config.toml
dataset = "photos of plants, animals and fungi (iNaturalist)"
translate = 0.06
targets = ["order", "family"]
patch_size = [2, 2]
optimizer = "soap"
beta2 = 0.95
lr = 0.0028
max_precond_dim = 1024
epochs = 10.7
warmup_steps = 2610
weight_decay = 0.0
Rows from block 3 of a small image classifier, named by matrix and row number. Rows with one number belong to one neuron. Each number is 128 + 32 x the weight over its row's rms, rounded and kept within 0 to 255. All counts start at 0. Numbers have three digits each.
After each neuron's rows are labels from the 100 images, of 14976, where the neuron reaches its largest size: "colour at peak" is the nearest of a few named colours to the mean colour under the peak; "peak at" is the part of the image that holds the peak. Only what is clearly more common there than usual is listed. The data: photos of plants, animals and fungi (iNaturalist). In brackets: how many of the 100.
# u: gMLP up (value half) (model.blocks.3.mixer.u.weight, 128x128), inputs 64-127
# v: gMLP up (gate half) (model.blocks.3.mixer.v.weight, 128x128), inputs 64-127
# out: gMLP down (model.blocks.3.mixer.out.weight, 128x128, transposed), outputs 64-127

u.88:118132118066189132128139174118141115136164065101164151096141150067171107151114191092145118084135135151101095127072086145143114199095154198112141156134148114169128125201128136101109120133119098
v.88:132152121110115134118119117112080141109101115129076135119133094133086159132074101104122143161110163069169122142079164153101169129127134060140146126159131083085142147139132087116136135099107113
out.88:109170099107109145060089051171124103086090177110135142126072140108168149163195119171119071138122134101101117105153131113150154133047120130163141128114139111155127115098127113123147123106097122
colour at peak: black (53)
peak at: top left (43); top right (34)

u.92:132120117134150157151129226109096153193165056100097179085137167076186135144108114169167124117095109126124128108172179136090121180101150119103131175082081162074149137096115164097157141128115103
v.92:109079155177095153112053085163171137122097192130107107110126102088045180091139128141143118165130139095145152141119132167177103073137117146116115143164160122159084128094184145179152147145087080
out.92:177154129114148167104102145105130131120115141122117115194170118138156142125151141087154112148141164178223096149146086143100089138123111145139127151171094119170160183106160114108131108211085182
colour at peak: black (26)
peak at: top right (27); top left (27)

u.104:117087180087175143102110120106129084092126135166150113151091104047144150124108181180051109118122152104119100170107085159187128078091083150132120106130150152130132154146086103147146140154117133
v.104:094161062152114109164167137152096141146168101101147156123126187213155150115123141137094161086133139181131121109124119109049089147110172086132094154063063067142114113106139086155116168056140102
out.104:134109157167069121073144108150098099112110142142131139119105105069137125128126173114133157103143156176159143119084139116089160171087137130156192126106119164112179081071114101087130082082165157
colour at peak: white (81)
peak at: top left (47)

u.36:104070118074118151144090067147153123112110167144163070192145097114118141110166159175082137074150137112139147143114120161131069106091159143061118163106150157066131126075156139184094201136150130
v.36:122149117149078113155141168105120147103129163135126190090140202131084084113185174172169152126100165118140126120167168099108139094170115075117132099131083099150164095169204077087097112104136157
out.36:101168091105077137126124142126107154139141104182188129139084108109087131176171165122145156062107167128117179126160136113107134061168079123124142105139133148150106137153168152163202152151152088
colour at peak: white (40)
peak at: top left (38)

u.41:130111111123191184103101155090168123097139107157101117130151128108138116117126141157085117176083086120174113179135125156197134137102091120144109128177165145082136172120115079069145121198111139
v.41:088159120115072149116114147160067111143090164049135166127144145146119168117140091121159178077111112108115118075124128074092156167111159127087133120166140114143091128128158176120140115088150071
out.41:105091149145100146141154135151116159130108086103075088123133152134156189114143072096158160079084135171114100130110153122156133118160110115112161061093050097161114160102199128112077145118132116
colour at peak: white (40)
peak at: top left (28)

u.72:099130166102148149088090127095151079088147089168131121153091084070128152130129118167152103128109194105102090201080116223118095102089101133152104156133131145099064111130159108156124168174112079
v.72:115135158157136163144141134137130168142059184108137155136169127195137185139145133125109150092078106148102176088116193115144113123171092130129103090101070149089150130096183158107103112108131153
out.72:159086131148112126141158103098142115133095072103132169125174096105126110112094128066107143143131116215117109110111163135142133158178134139135123131114086183145132139077126113117062024125128124
colour at peak: cyan (46)
peak at: top left (27)

u.47:021075135101174130094102172092118124109106090116082178166095096131123156172104105160124144133166174117146150126125173151112113103114136135095108085125142146072057192099152093148125154089109153
v.47:206144113069070153167145158065113122103124108118113137127133096149108120100117179089124121114154106133162157119132148115086161157105161165063105103087108129124163156079086134130129095117107187
out.47:136132132143086117118101113101151185093078177087165157102153125119056083163127071140045158158161053151093121117111086116107147155103190145105177099108119143186078139144117101108110146132157086
colour at peak: white (47); pink (28)
peak at: top left (41); top right (27)

u.55:126159112097156124131137091097122100114184093141134110152037143109146086146065169127120127122127131123074095105145101082161112108085159162140080089085140147151116107139074131167113180119142091
v.55:072181127082129122093144147090115159115115144148129155112200163119168142129163115140169087161112136114113113107155150108135187170131108062150083125185197157108173111139184067081154166090132076
out.55:108133206110158091111104182116145098107127107125133128119085081159076113131103157110145113104138100090120142121121089168133152174119118160128158105047109109100160055106174135131122134100132084
colour at peak: black (57)
peak at: top left (30)

u.51:136130091141086124068116184108099157093129108136093169126129113129112107152149143091208132139109173092123187150117143076164146094117141121102198158191140120130048160107100108184148194139126124
v.51:099168142100092112180120083142108101184134141108163151147121125128149150137107103143119128137153110144147081173160096132113125129194123110085128103113083083130191159188056121144093075138109179
out.51:107136119104182176141075118119078123145119167105173134122114131070107116116117083158105139140100100098122130083067154107170215192212157146204151173143136129127151151094143146096147160111120107
colour at peak: black (40)
peak at: centre (35)

u.22:123098123110173119134153143126130116177109147109157158141119080122110149097120109162182142137051089163108128108170126076108151199164096161153109121136110124122075103153078136108092178084204157
v.22:117114114165122155134099111160145123088117199086154113090132114098102143137061168154109094132098180136207127169090078145109095152201180113115192102141119097069137137187112173144117137129123074
out.22:120117115128115127109128137169164202088168141182127117128127179134137150105112145128158117117146154097185147105123157126177137159085110132106138161105172092145107144120182121146107141112101070
colour at peak: brown (61)
peak at: centre (59)

u.69:141122110158183112114071138140118148125089108150102109123154135089087122159110165125077141184146184141089103107172114127155164054145128161149176087166120142122097147139116162116138175113138130
v.69:141129068119182138147124173147158086120100142190063117149117142087133145103148132110126154121083125123105117108165093083110137154139134148093141128163157159073125169075175120185088169129186164
out.69:181137122166137118125110112164119081185069122126099134136161093161154083146161106130073181095122100158139132165151130178130113045079117140155123093177125094154089132190134122104108090146143084
colour at peak: brown (52)
peak at: centre (43)

u.62:074147149060146112131177136136138151155152177162099171130103113074149114133137171188109088150102108193137097141139177127151133134137167077117129072113152061155124119173130131099114171134115142
v.62:108159091081127159125141133116151123128193149166085101099131126092110129086118161155124137108114080157124112156140150135105125128102063090097113091102141063177149161161144078138145114155085080
out.62:154071080170095139127138124165080137092190130125145105155107130141137111188132111111051117098086093083143105161123115133111141130086136181121080148167149173117136090082140135084135151055121150
colour at peak: white (25)
peak at: centre (42)

u.112:137137201113136115165114098177171122095158136153104117154131148059156121090132182145029076152122130140152124155202096144135191047094072120130132103117099121123136173107117103110131174141131142
v.112:106154121151153112095135117128114122150105115107107156100074179103140122150117153144120144154102160180109070146110161149117047076149125138111163115171080150118139109181162148116078155143060177
out.112:127168131115183094111170115152145135084176085112072099193121103115102168161077102160122096191177134115139139128127142199140126106175147134127087129175142083085104127124129147160125104108149097
colour at peak: black (27)
peak at: bottom centre (33); bottom right (27)

u.122:107089177103135144098143183166135100120165114176162118163045090119130119097108146125173140126092144104051119162130122113049170163143131159127112100114164160054065178121127116151098192153169163
v.122:135150135116065113173085111170097116143110132169189187108133100127121147081131140108113114148077123164191123144141101084137163139178110114167102100165117107113154105149083085140125118081154116
out.122:110167090157223135118196131116105137158118116097120136146148113118121124180168167159127128138133132134116114099105140105170121126076178169160121106081175142111112122111149161170165100167139145
colour at peak: black (53)
peak at: centre (59)

u.108:108180132178110139160136085120116117132111171118156140101132121168140160127167115121063168128158173163069088101171102125120171031122110085160100151117075109099095145116171106135113156065161117
v.108:032120136053173139098109113114103116084083129139115086130127083110148197083095152083130049149107118147193109130084141133136160128133117072128171078169194129138138143137091100123119110114087147
out.108:103131114158055156120116085132113105159140105099133157155081118104157132096134145063092151137188197066081146102132107174109094109125121036077086084135129111132077151098093204112087124128115130
colour at peak: grey (77)
peak at: bottom right (26)

u.80:177086095091139148118130167104170059106070167088084107094127157092086191166173134185178186104101184140152069141098075157150127172173071131140163087109085081115098106142172139125098134088156162
v.80:142129092116154147096130118156130148147155173199109153156157129113065144073144144047142129128099081147111149126147094077100162113125092148145107096141097151088136207090140119141104153150201138
out.80:122054158167156127107075142090121135120087123122118203095130104135166107138095110132124133102125175123106098087154131106115138099124124108128148178180138071198114150203123099171120120125111093
colour at peak: brown (50)
peak at: centre (49)

u.1:110113086146094127154159146109103072153123104096098104125126154160111135091099122193128160109157100190113100115103121127119106147093050152098123115110089134121123141140110141158126107079144100
v.1:133125170130107106093080153099147117118148162082145142100112101075149150182146174140097096143124158063152138182133082179142165089092135107129145156108204165097135140133108104117185081141137105
out.1:141072141111140126125192158142165093093165077141091096148127141161163099100137110047166093089127167179083176177122104196093122138065139139145156081171131126159143110152115151129125107105130137
colour at peak: brown (54)
peak at: top centre (28)

u.89:122141073165158200176153170117199120112116157126076113065145106086100113125166102165129155125130146183141132146140123150121125155161134126096128141136101064176150126131205107100098151164100069
v.89:113119092114181204142085109129169058060124112114128058124210098106126162091108066110048154123093141164172140120144166161122147137173091154097067079096113120151109171100198116129106146137098138
out.89:166109110140165171154157108138103118090156192125087154078129132084095101129134073171093144090063036142160116115120117152109127080111133146158077082139137120157117104120140168115099124081095100
colour at peak: white (27)
peak at: centre (34)

u.117:094125103106115136116055107137087096155123108117119100124142147145108149121136088094180155140097141115139102144132062082115071121151098202096114170155108178132082109102145115233081163114206136
v.117:137075123083149101087067133112088131073117115126110108161159187132162146149120078093158128130074100062146133092137123098087129158120134138096075144124111152169095137068184110177135115137136109
out.117:124132104125116079116116163141136191099110173172108124093157144118102084145081187155035132171057096085117057142179153176133161057076151182124136119135132148101095123096147121129146111063142146
colour at peak: brown (63)
peak at: centre (37)

u.123:114115112092135097106073081049165132161119084127124121108122123097109152151121163111107104079146111080135114173118077173144138127037143125130119119120183070129078155154071089120145134170067123
v.123:077102126102197148126137060121177111165119078139117125152136157105072140119088147125100127091138125126101100131121100149149133140072122153129080097122118062142094154112124088119111183150096099
out.123:163114164129148175118071095197121106148097205155133138103103093124136113160069088114122101182152104110110151138139131180143151193060147129160170061128106099130096110130119110158169128146170079
colour at peak: white (58)
peak at: bottom right (34)

u.28:165122166126126169111127127122052120152125095113144122140108145107105131126136100124117165105127144111096102189168070173145179046072100175189141197169094138110124141161105091132106154119160163
v.28:112104153173114137113105110155114116176111103120152129113103162112131085115178128134136187125128129163074098118161105116161118036154115174104147178139088176145105087123121126147060168131140167
out.28:110084130150090152101164110084135169091135109126111095126117116075121077130168143162089075129062104144121141127124172195068120115137155126096102146071152166085087098105147079086127174151114132
colour at peak: grey (82)
peak at: bottom right (34); bottom left (28)

u.118:173156147174121114080097169178116146094144144104129163080134137107163138096101135143204166143114155124134132122071171121163148131124141118167133134168165100127106113146142187087062074128113207
v.118:076165164143129134106167170093086154129111152143104170087174125092102142102126180120166148113139176157076143114125149161145143117151071160168059119153085128138142099073190096115114138112113108
out.118:196124106156170143112118130194090070161126090138165124137136145169120151170151136109178109132112152120091131161117160160146140173105103111138154173089138118045202129109126098108098162103156167
colour at peak: cyan (39)
peak at: top left (41)

u.12:118150129190093116062093180111118147170167117074164134067132141140114152137141142122161151121154119131164151173063090203175144107114105139172171162188139120089105118175128184153103100162143117
v.12:110143126127131110154224121182149105110190135183177150175098140179113097143131135162092157176106154164107068144101145116086083115136089117104113092071066113148153130137154084180107141110098148
out.12:163089129125152129162158119142138097098144161129107087102154158146154192121201169166150107113103121116091116143092132173148150162149163174152178176138143142143148110077132176111135107150131120
colour at peak: cyan (31)
peak at: top left (46)

u.79:113128121074131181124104121117123121080122147128147157120116151139081115095089104114127095132168164117133098083073146212149118141053124116140126116131102125146084110117127121135154147114095136
v.79:121152130080130152126138098080091168116135117148143160096167185130076197154126085084160156117044080104115126172155113065107184177141100120093100121162136151159153132143145053069154153134041117
out.79:140113158154102075107110103132083105120097095113161147176136117132128114119131116103157091168113142139092132167193110109036161167159108172176132151102086129124102117058175099143094157116116127
colour at peak: white (42)
peak at: top right (37); top left (35)

u.65:155130132124130132110121146053125118086134109158056119139169088112139149120093136133089074188135144108170148162130136179144093120040120140123115167161191177096128144082121122113191117138112097
v.65:093177097125126112154112070127084120206116134159134119082084176134155108098153148134173156175119121160102100137076128108113084111149051151106097106135062129150176127153127138137137152126141109
out.65:138160157141124124121146144082148162065139108163193075114114126128096172126162073105121117092086143123151180182161116148108095080142096160135147097156146141165150073156178172137096085114113109
colour at peak: white (44)
peak at: top left (29)

u.111:223146097178079082144114143070134138114074125088100135095177152196124118129148147122142131104128129138151142089139198112120156147103156126111140103106097149154151145073120141104114051128098161
v.111:085130134104171150105151159097130132118145093137129100118118040037142128084068146068122047173146128113099139146115095168139151137067088140132079150145216165108090144144104110127147162149103087
out.111:085155127122142103146132111119129157155136195090140121117058174121120104154139109107109157141112108152119170159169099108152094137162041102160077123144149070123119190090187111084055055108093166
colour at peak: grey (72)
peak at: bottom right (26); bottom left (25)

u.107:135148120081133176134172131079117069142089131104064081123156124094187170091122112188107123135098117120098120111190178114068101163106077147049132101060142150129130099097157124090120143103106195
v.107:100097123140133130139112148126139168164091069076168165122160148161100154141108137149132137109160167113171163132120170185132132128129165143146133113181095089103074082096084121130144121127106113
out.107:073095152122153107066135135122132129145066136154177107136114128180182134135072055142161179107144099177122140120137128172110127183086137081150144155127135120158062141161133126095123067201080161
colour at peak: black (41)
peak at: top left (35)

u.5:097100107114127147102068065163082141163158099154089167146139161112118116129117155093165072174122117116164107137101158085092139129144137097084131147092121139197113127141141099183170135132102095
v.5:113111134137173121128064107102173094180093150127148182112143145156100163141168158142117121078093182119182139189147099113134101137104115116103150151205143151104031146101124118121109139145150131
out.5:118065067067133107125147135150152063057144135091118097147150119094168163119178118159125110106105141122126159126110134084139124131133154114103161191150112094146211103138142137135166107132114045
colour at peak: black (61)
peak at: top centre (31)

u.33:149219097137081100174104098096126118163164158107136123095156182113104142152143196123117166137148142157126113153084080149131119146150080177098113091116074089180124115165116176117122075132097129
v.33:127157147160103157113160126185108086062154073140156172130204086110111147089092115141112103093170124119145103090101139157169087151118089122091159146181145123097112126172136151175120168079143063
out.33:118123080146088144133166103100066163160095125169150110146166135172184119156127138123110160103095131131199131122150185148169096120173128072154138164119211131088097150110137142108178146106167154
colour at peak: black (44)
peak at: top right (34); top left (29)

u.110:140140119093149156139159073091108082121105159124137144140124175149098116129153088115092150114143114142111114107110103083124156168145093166088079107151032107178133108089118069135118118066096124
v.110:103098108056147137115094108163121071120181150149170108195101178124104159079164157123088125086139131179179191112123137114108114120113130125106095096155073120171066155081172095153080151085143108
out.110:100158030090155120087104178172133168107131136151177157145128142074080185135152126209117160136128170182126161123129138124064140178111080147137117103166124061143119113139084146110125119077187100
colour at peak: pink (29)
peak at: centre (38)

u.67:058117126094137188138118149159119111096112052141101110171132171063118133062146116181187117108086100120132100135089120172079109124071124180151121189117062131117110133125171097151108160165115123
v.67:123112114120121130122074102088078113104128122152157135090143165094091150084163185073146118089120124141179092169086093165113113080126079161153096140169090129122149158129152109135134159120130048
out.67:142072146120026174095057116145139169147167080103156059179139117153089139163206093137155086125146184138138129102108141141106143085147065155145087092112097106104104109159148115109153102134087090
colour at peak: grey (79)
peak at: top left (30); top right (25)

u.30:112161141127156138112107114136172121098100146138148065161112115120126176110107145131128162136150138147079122174122082114113082151151060151157122066108138171101128119171142180082109130147189134
v.30:147179120169123175152087137198149116094117149176152093127165128096131165105057138131083114131165123164162144123164143102106133136183161181134162076150140157109097150136141209139069132086159125
out.30:101101101086148106110161225101062134161086112085104125151141149122119067124154136150130081115131091111167117113108110137126192102093055159141112139115152110165089187125115148168154093080134110
colour at peak: brown (60)
peak at: centre (34)

u.81:093137162106144102069173086131086163079102129123177132156091146148107127169118088108140133125097160156148102156047108163169125121133120097187189128197155093100165131169102082098136177152110136
v.81:151145125167095144121140122182079150114064152068134181120148154153116148105142094100156146109159162112085086163084120085119174119174107114171179115192134106124092141164146186130097136067140112
out.81:138121142150093111119164131143159131115117108093124127174168138157134193101128104134076188186060139068110187126103097088119144109170151085116134138126167115078149167087158140165063135126093147
colour at peak: cyan (31)
peak at: top left (29)

u.98:133148096197031101124188134110156114163168164101129122103122101142084049070138151133109136090183132160113135139149101164231151112117099117142112115115130059110162155118141108167097104102115117
v.98:142129179071197150104073115158118152090131105130142114146133092104191198137105105099097105151084112098103112112093149156047141123079133155094114157168144188129089146112115131115147157158115146
out.98:081125087121149124174132130120198077093091080160109176138095113160152162198168135111138097096126163127147137142109109122134086089185120096134149157159170200096153116141127090154129068177141143
colour at peak: pink (27)
peak at: top left (31)

u.44:103074130139090128083063147136075177161121122163116093122129137132135096098140132084217137101108121080120149088131163076151151074132131149119118167078089152153142176092147143210109139154163085
v.44:155093094123122134128110102153095051124091137137069098142098127118133089134126087129136180145130177126142116141121115093102136140152130169170109110098132122098085169147183118157112136121179119
out.44:133097102140125164053143112130071150114075111165138141126154135127065072136111125145186157088113091127119115130136145088188173107140093108152118180127134137126105136102106119127174158129120197
colour at peak: black (61)
peak at: centre (68)

u.116:068104102069216206123122095197117128116136117141145113129110124128121187082120118153122107126172069206142112167145086112139100153171114101152152107152128133124098109151147109140152153117165128
v.116:131198084115135204119067103097168125133126102196076116102158145118133129093102153114136073141103081111154162082159128073049122152178159105091114092150126159056165148140112140084130144100128121
out.116:086039138099160113170137141067117145119140114119086141090090115156121060141180102119061096102084159094189107117137085162159136112092135109122110095061036111145096110097134104119166106116127115
colour at peak: pink (29)
peak at: middle right (35)

u.3:134122116143103094163169156157114184199141123095178152155106141164100083155166073132149169099163167113120123125112127148084111138121189125117112164115064050103156125151171137131091142140124142
v.3:120094153101142117116156118115125098104184138142160163203080102111091137171111129137071159109153228108129085118089120173173086090066122143143144086132151108114128157141072091154110108130133121
out.3:091121143146076125103194143175126121122138120120101113138088149153142123136108063104141154100088183089092162057116155158141112201086167108098168139127166124087111112089089145127057102154135122
colour at peak: pink (31)
peak at: bottom left (28); bottom right (26)

u.4:095140099143100161126124127149137137097117122127115111122121121151148127133100132216109145081182113163152138089094140152131118120182167149178148097151124119077136111131121183141142079090175139
v.4:126152147147186131145198136077157053059055116112116130153145109149158139123106100106097089103127093114107138120098097150158092149172133137183143070178108172151166041146122164136083156107122156
out.4:101133064208124119131140129152110168113154158131132154153051078130113107108082102176115104101156154153155155082137150127151114144193110092165105155126089202190161112111147115132095198160108137
colour at peak: brown (57)
peak at: centre (79)

u.84:114109179149111090085166096122080134110089148097150129029150170106128112117130151147138153085161113113095141103149151171127154135145134163110060119156113140127057099106191186130126103131108129
v.84:096096191096104103052104127101121134121139114116147113111105113107152168161101124116156091169138128105173128146041124192117191101092140113153148158146185142068084130143065107092131114100135133
out.84:163166103166096144093183114140153196126114087063090149188094098186119141130138121177052160165098105100060123077126155102108106073130128073122090154085092064060139098062087166099088154111130132
colour at peak: cyan (27)
peak at: bottom right (34)

u.87:084161137140091109138146123117108160102116139122144157092200123181111145097138135122111131119174111164145172117157161135139166122149121116093107098173091112146101124100219122172119098060077146
v.87:066127130170074107073100094122106168140135138084212170093112127195145175101129184071107132118140101130191181116097154120169119081146143051115115138134114128168080094107140153161126107131103119
out.87:152139144102179148147159183148156129118118060103094063149100113085185082127094076160075174165080109142157124123141087122118157109139148119119089155092122159084092162114096099080143122070086136
colour at peak: grey (75)
peak at: top right (31)