Rows from block 3 of a small image classifier, named by matrix and row number. Rows with one number belong to one neuron. Each number is 128 + 32 x the weight over its row's rms, rounded and kept within 0 to 255. All counts start at 0. Numbers have three digits each.
After each neuron's rows are labels from the 100 images, of 14976, where the neuron reaches its largest size: "patch colour" is the nearest of a few named colours to the mean colour under the peak. Only what is clearly more common there than usual is listed. The data: photos of plants, animals and fungi (iNaturalist). In brackets: how many of the 100.
# u: gMLP up (value half) (model.blocks.3.mixer.u.weight, 128x128), inputs 0-63
# v: gMLP up (gate half) (model.blocks.3.mixer.v.weight, 128x128), inputs 0-63
# out: gMLP down (model.blocks.3.mixer.out.weight, 128x128, transposed), outputs 0-63

u.124:163104107104132087174178084140102084156098139096159111157156056155089113098178064183074123066159125147190109135193214128116134144075133137132106130097124125164137105129134070122124089153086121
v.124:133117087109116093100163083106138185095058136131152096188112105126153130102122152136141118140172169184132088103114155158103112096128067136146168169119058058147136148089134171127134069117087200
out.124:112110126176101151129093154131179110187140133000147120139148151101089195126091180139132106143111132077141109111102108078128142124086109146117097152107123147139119133124147156122095106140144161
patch colour: white (40)

u.27:137117098160123132095165174154107049113192160150104119099139166148103102117126153090159132102177165081062153074124166106162150135109150189059144156153176106185159126239095139098114175145142112
v.27:166157124158099095120060128156165165139112164130128148132170156162092110129164125157126166130090098114123065071159071140195102088088086087112104151091096101138108095105091132137119112092143114
out.27:167113121097146104102148167115182137179181171104128161114130172178175166194206142142148156126092115141144176140144088159117099160132160159142130175182107147108114152099106115115090127087110149
patch colour: black (61)

u.119:142166099134095165090112173142143153095146125177088113091079105152124128128126183160120137109183153147163051117133072120153094108055124121144094121170077068156114082077104098190146092076165138
v.119:168133131088146107135108139136143069157078161090112128109135108109102087117089147115140148097086186153137140106097186163140156127147086118052146127091171103132163092165145086125077149113153130
out.119:082090126153137146106132133121184116124183081139193103131139132141119112154140143146084144170100145122097142145156190089128156108157162087126109156098159103110149111162092140176113209094074072
patch colour: yellow (34)

u.125:103118122100071066103153064165136120072118183126144122133131071177086074155166125159121154134169113179120158174128142081097129087070154156097104140174123152160162154160149110121186110124089159
v.125:100182173080133095172167090181219096112105092133112106137074093096142161100103128120117196176105092096155147165143157127131116091067134137137121096135162149113102195123137119171202148096101103
out.125:148129148096126116114146080118090121076185136000115144147147083131082111141128127107145174142135095102080102103177156142117077109075108136178100088093089102161155133133091162118098142113111156
patch colour: cyan (33)

u.70:080167108135084105165115072148164118102120131151134112105131083128116090113179140146098144130135103138134144142134057110153116106136134157100114156141102139163169164093144074160165065112107147
v.70:157137133105173124135196117152134084127107097118131072138162124072091108130130096144144187060153180065154161159188141097136156171104123120071109140111147107132110086171141095142114187138127071
out.70:143095201117168147138153131158119130139145111128119145155115134116096135110131101181150108082093145143085195125170142166116087194094145099088096165125153105134127169135119193092116176130103135
patch colour: white (79)

u.19:145130159095100140139118183111140110149099154162142185122145080127135147079132160066166142139151119094119103128117076153115144132078101133175121149111094137095131126165112119205070162100118175
v.19:178087117128092133092119100121097168168150164136191126092138168127146125113099088137118079101138148106088124055129179133114147070135099144120160183119126064118146091097159095151101123089136196
out.19:127122144183137106139167141134137104135185150122100087140116144142172136162082120143147124136144151070110115119155139180136094094229088162210085113103130180141156114095092114154086107101062119
patch colour: black (28)

u.51:120192103113093121129116098204218148129083119154114137114072107119116164109125145102111118192164147152122113061153129121141142119070139205104140120113166137176155145120156102149153132130154129
v.51:107125140169145099131135128118126197064165111129091147126092142117110126086073169119161158182151179072154071119115148141199137141119175132162171100172169095122088089137111169147159165163139199
out.51:152132157083102177129151136153150112132133130156087163098112137150153092142143136148169127190155120085065187121158106143127096117151098139133161099113116108145198185124150133178115210174108151
patch colour: black (40)

u.8:117143147126080154080123157148155124152095128167128189158091086178165129164110114153114149143112126158144127162143072120148104148133146082144120070079120125108164192147168192139126156187137178
v.8:142143194101139095121158126129063081203161083145094142183155176172095175134139088131153105171173148098093142134098179113160128120134119106132101138183105131181067095167109135141146134154104138
out.8:195094168151150132153127115104128113127089155094173094103146095119113063103148143156136104213099178090130214111095134141158126136106150151093145200130155105100145143155101089111166123127136092
patch colour: pink (32)

u.79:116118119110101134049077123124110174093106155184177069101138129173067184060094150161116123152136161124143119074144116105158121151100105111137151156076069063069137144160098102073063115096090197
v.79:111187170135110119133160129134064122167137110142159084196165158096120139140116107110164111184142099089119168138119134145152124138135145129149091144175095186131058135132116114115153144146143117
out.79:157121093124130101136113161150152121168139131095123127163097046102119042096145187157100106125148090136153135137147167143115112118127084206224123144107099128140198120128160110077091075094150128
patch colour: white (42)

u.65:097163130090137129154108084129152116185108082126093068152124092138159130146211119187082127124181082150092175137132126118100139107139084116110148192191132168146139097082114068122158086104124119
v.65:127090053161074097088153170116151145083144139142149085107157175115076098093091177134182135116137238082141139155148123098155169106129123162095131134157158081130131149157138122127095196155145149
out.65:119157099125092133159129085177151148145134126129116133067140180136102148036131172139105150114139118114026130113137093168170101160107160165122129200137131097110092127157126154114118188080056129
patch colour: white (44)

u.107:163126117101170164168136112087088080147105121105134120161183124107120161107109155196175168138171126107123141137117194147101094160089130109099123134085174134149109095169089088110156144128102131
v.107:113109174136103143125143108158089177219129131152154133112100210159083203122129069058100098143060085113094143136095130128126158076186120080185117166148094126068132147110181153122080108135147121
out.107:089089175147090090106080156164157121144120129135071186091095109164116081170139110151154151088143088133133152112141103109099184100085108145072101123150111159164160096123143121158093115105149183
patch colour: black (41)

u.111:140124114118170138099067128179098137148135112091134161138131088168088105198132143209179147186102152162192121132160099075180141149138122065174150099107122104090141156144136123145138168154099148
v.111:113129135069095119124178113096148099181081129151142075133143125137156135040130121090078147073122105131128126131147174162067133121122144145139099160140117186143145105146146106085112103141122088
out.111:071127138093121096129127085146175155110127158175075101117112083106198165138134106149149069128156115127121119123143104170146069141149150079156073149158079157091143112079141141134147105105130149
patch colour: grey (72)

u.118:133136152125160154100090121148111100080081119178150067155046069107088144110091120111119188118115136186161118153097114138151105110097121085128166134062095141130089160138165106147187141079089113
v.118:128173166136085134091150121101089148111142124141182081132062161095078125144095096119116107107160125110112083079181191142097134087118097149109053105121131094064080123131162072188107140121173125
out.118:099123170132166125054132113104055103081145122107099175100161139127082178138181079086171117165111155143127203132094163146142152172103139108118117123156107143068081147138146125156167101177086135
patch colour: cyan (39)

u.22:164140088070072127133128132122109105135056150114120204161151174066114062158120165115141154146112144122164050142139142173097135132133100119155118114077177131105146146125144115163055169111172127
v.22:049149074133096109116112145115141111125162097150093137152077138157117118163105171073149057143158089103134127125103162074131115079152154121117122148158147166125160139182170096141159135178160124
out.22:164116098114100122158160145099161145133096109069086208082089065160183105089160152101069093150149119086119150165050101093037170134125162166105159136129152153120134141108144145188112057105156094
patch colour: brown (61)

u.98:101121146150139182081129122129151175116166082116120123092116130151144152123164127111133121126140090123121136151110085176110136136151160088205163129168087111111155086041177142112170074120139143
v.98:142100152135108102149109119162099119134072161136100045189120112073119105130112117172097106133129174125178168131131138083138143123107082126063081156168171140143083109186071109148110145162120061
out.98:181125108111184134121125155156140105063183112156095107126079100162105140178078107119067178120156116152114138142093065146175123143114132066123115160120106102145082091130152197101120109099132173
patch colour: pink (27)

u.112:179107144091074141132173127124158098154124121113128090073124077136139140075102109173113112076186142111131108126142177096136132146135124095102073155158138041106088104186113132104097138129121132
v.112:126144107172093101072113197124124116072129093167155093091122145124065097134076153114168155090163183083104190142115104040156140146106095170069091169147133134124130127153141099156128151167162093
out.112:132118111115136131175106132117128150152150108119192064083141137149100086119105199108126189125133183149076152097129142090125158155102113170145138191063129104055169176146102134136150129109059181
patch colour: black (27)

u.30:100196162115113098056080169096089136135123158119128122154145119085076094127096148107147158126044062172144125144138109142133137063189108090122077144131183191118172158185167069123128158137125139
v.30:137170177108119125091069168091053167119103110148101160134115117086109092106092155145139120127109111117149121157069075150184118050164114077136075092139174107092109148129137110124120157117104083
out.30:135144160116094164142165122152113147096118135097113068169111095126088172140121139133124123079127219079123103150081142141106126124027158146138176121156103099079078173099115155123157151090134131
patch colour: brown (60)

u.1:114111077137102140099102198124104095121107133165167084145170161165114154135129224127162111119101182172168149115107050104153059155125096121099147186140115077174161180167153133126080190061156135
v.1:135145109116124148147125078169156114159127169111105117103187057119138098147200099188100121126172081133100115175168132101142148089117159147143112140143126168218180092088135076117181099099084124
out.1:089156079152152167136074133154115118096135087068106180113112194103138174102111124141129092158092125094124139125110084139058176139165123211137156103130120142092156155140131172103128122155058121
patch colour: brown (54)

u.62:149120139120154103082098078084130163122086088120147130084123193074165107151107151091093132078120135092152184098130114149131105088131124169152088199086088096193042133100128166138110105154109150
v.62:136131128115161119101109169098120122145149122138136073084162161071170104112094176084134113027161098059137168112078151156128070134093132135071109196143108105187083094097169119128127066115096123
out.62:145173198104114116140158139165132060092130144138131105126149136159144155141169099104165123115083138117123091133201077127185174105093155089106132100163140067079113132233130097121129149145100134
patch colour: white (25)

u.117:073142074090117098115158153169191173075100119124107101144097129123167114135110143126134133171174160160117115173136134121067133125139138153079210132113152140111179163106116168121129183129137122
v.117:092118106110092132201174146184180162125142077140096079151079167133152109158107176132096156192135174123127170169106133095144106132108151162093152105178099105092123161073106185123134128149143064
out.117:151195118123177106133125169142105125099147107093122139164166166174110140127126112070142154093117138188089138139141125116195102101143136173184115128176133115082103137138111136146179156128102147
patch colour: brown (63)

u.47:075142147134111164153145146164158180134137109147127101094080147175123160073129130146056153149089164119125129133126084102169182133151149096095164180142076096128154115150103142100075092096112185
v.47:131124175105132181167093167132137106164102158119097158171211142188132166098157160109170177163136054125134098082102101167173101169083158078172114115097136107082104140163147131160092121111161160
out.47:128149140180097123206046121127132096139148120159107095092142128175129090115112151161103097144158111099183141133090132176093131103140154109153113153092121130139120134142119116077089116129218158
patch colour: white (47); pink (28)

u.113:105135134127133093160137133165103121086124106121130063187094158131114116118055135104128131116164189068109168097119206109165129163087159197060147185093165132142127147184103173118102143167147121
v.113:176155163156121167137139185130181124120079156145148115183106178092168139123088132095120109109122157129106122099127119119178106107082090174116107152141096088098107161114127097144144120024185138
out.113:093107098156080094070184120185145181116128142098151123169101155065144127119128125155132137153081080147127108155081106110111134083168101161144114092174123005109099170091100165149117189091146104
patch colour: brown (50); black (27)

u.88:073095100133124028133111173171080087098094136151113143135095164193088162140133150095141190118116182126116103149067113148128149144125115090111119145119099086141111114156144175155166131185150140
v.88:078139214141118171176140051153073175093153113132185124156146113127143176138166090180081045146157061122174136106180129088058127117148161117118166115157137130113112107117085119131178108119059079
out.88:073149150132142147121138124067069109131162142150114143073118125146096125085066163148096180176101147104125210100161163155177160140135092102096134086107068158126160127150138197154106063157081128
patch colour: black (53)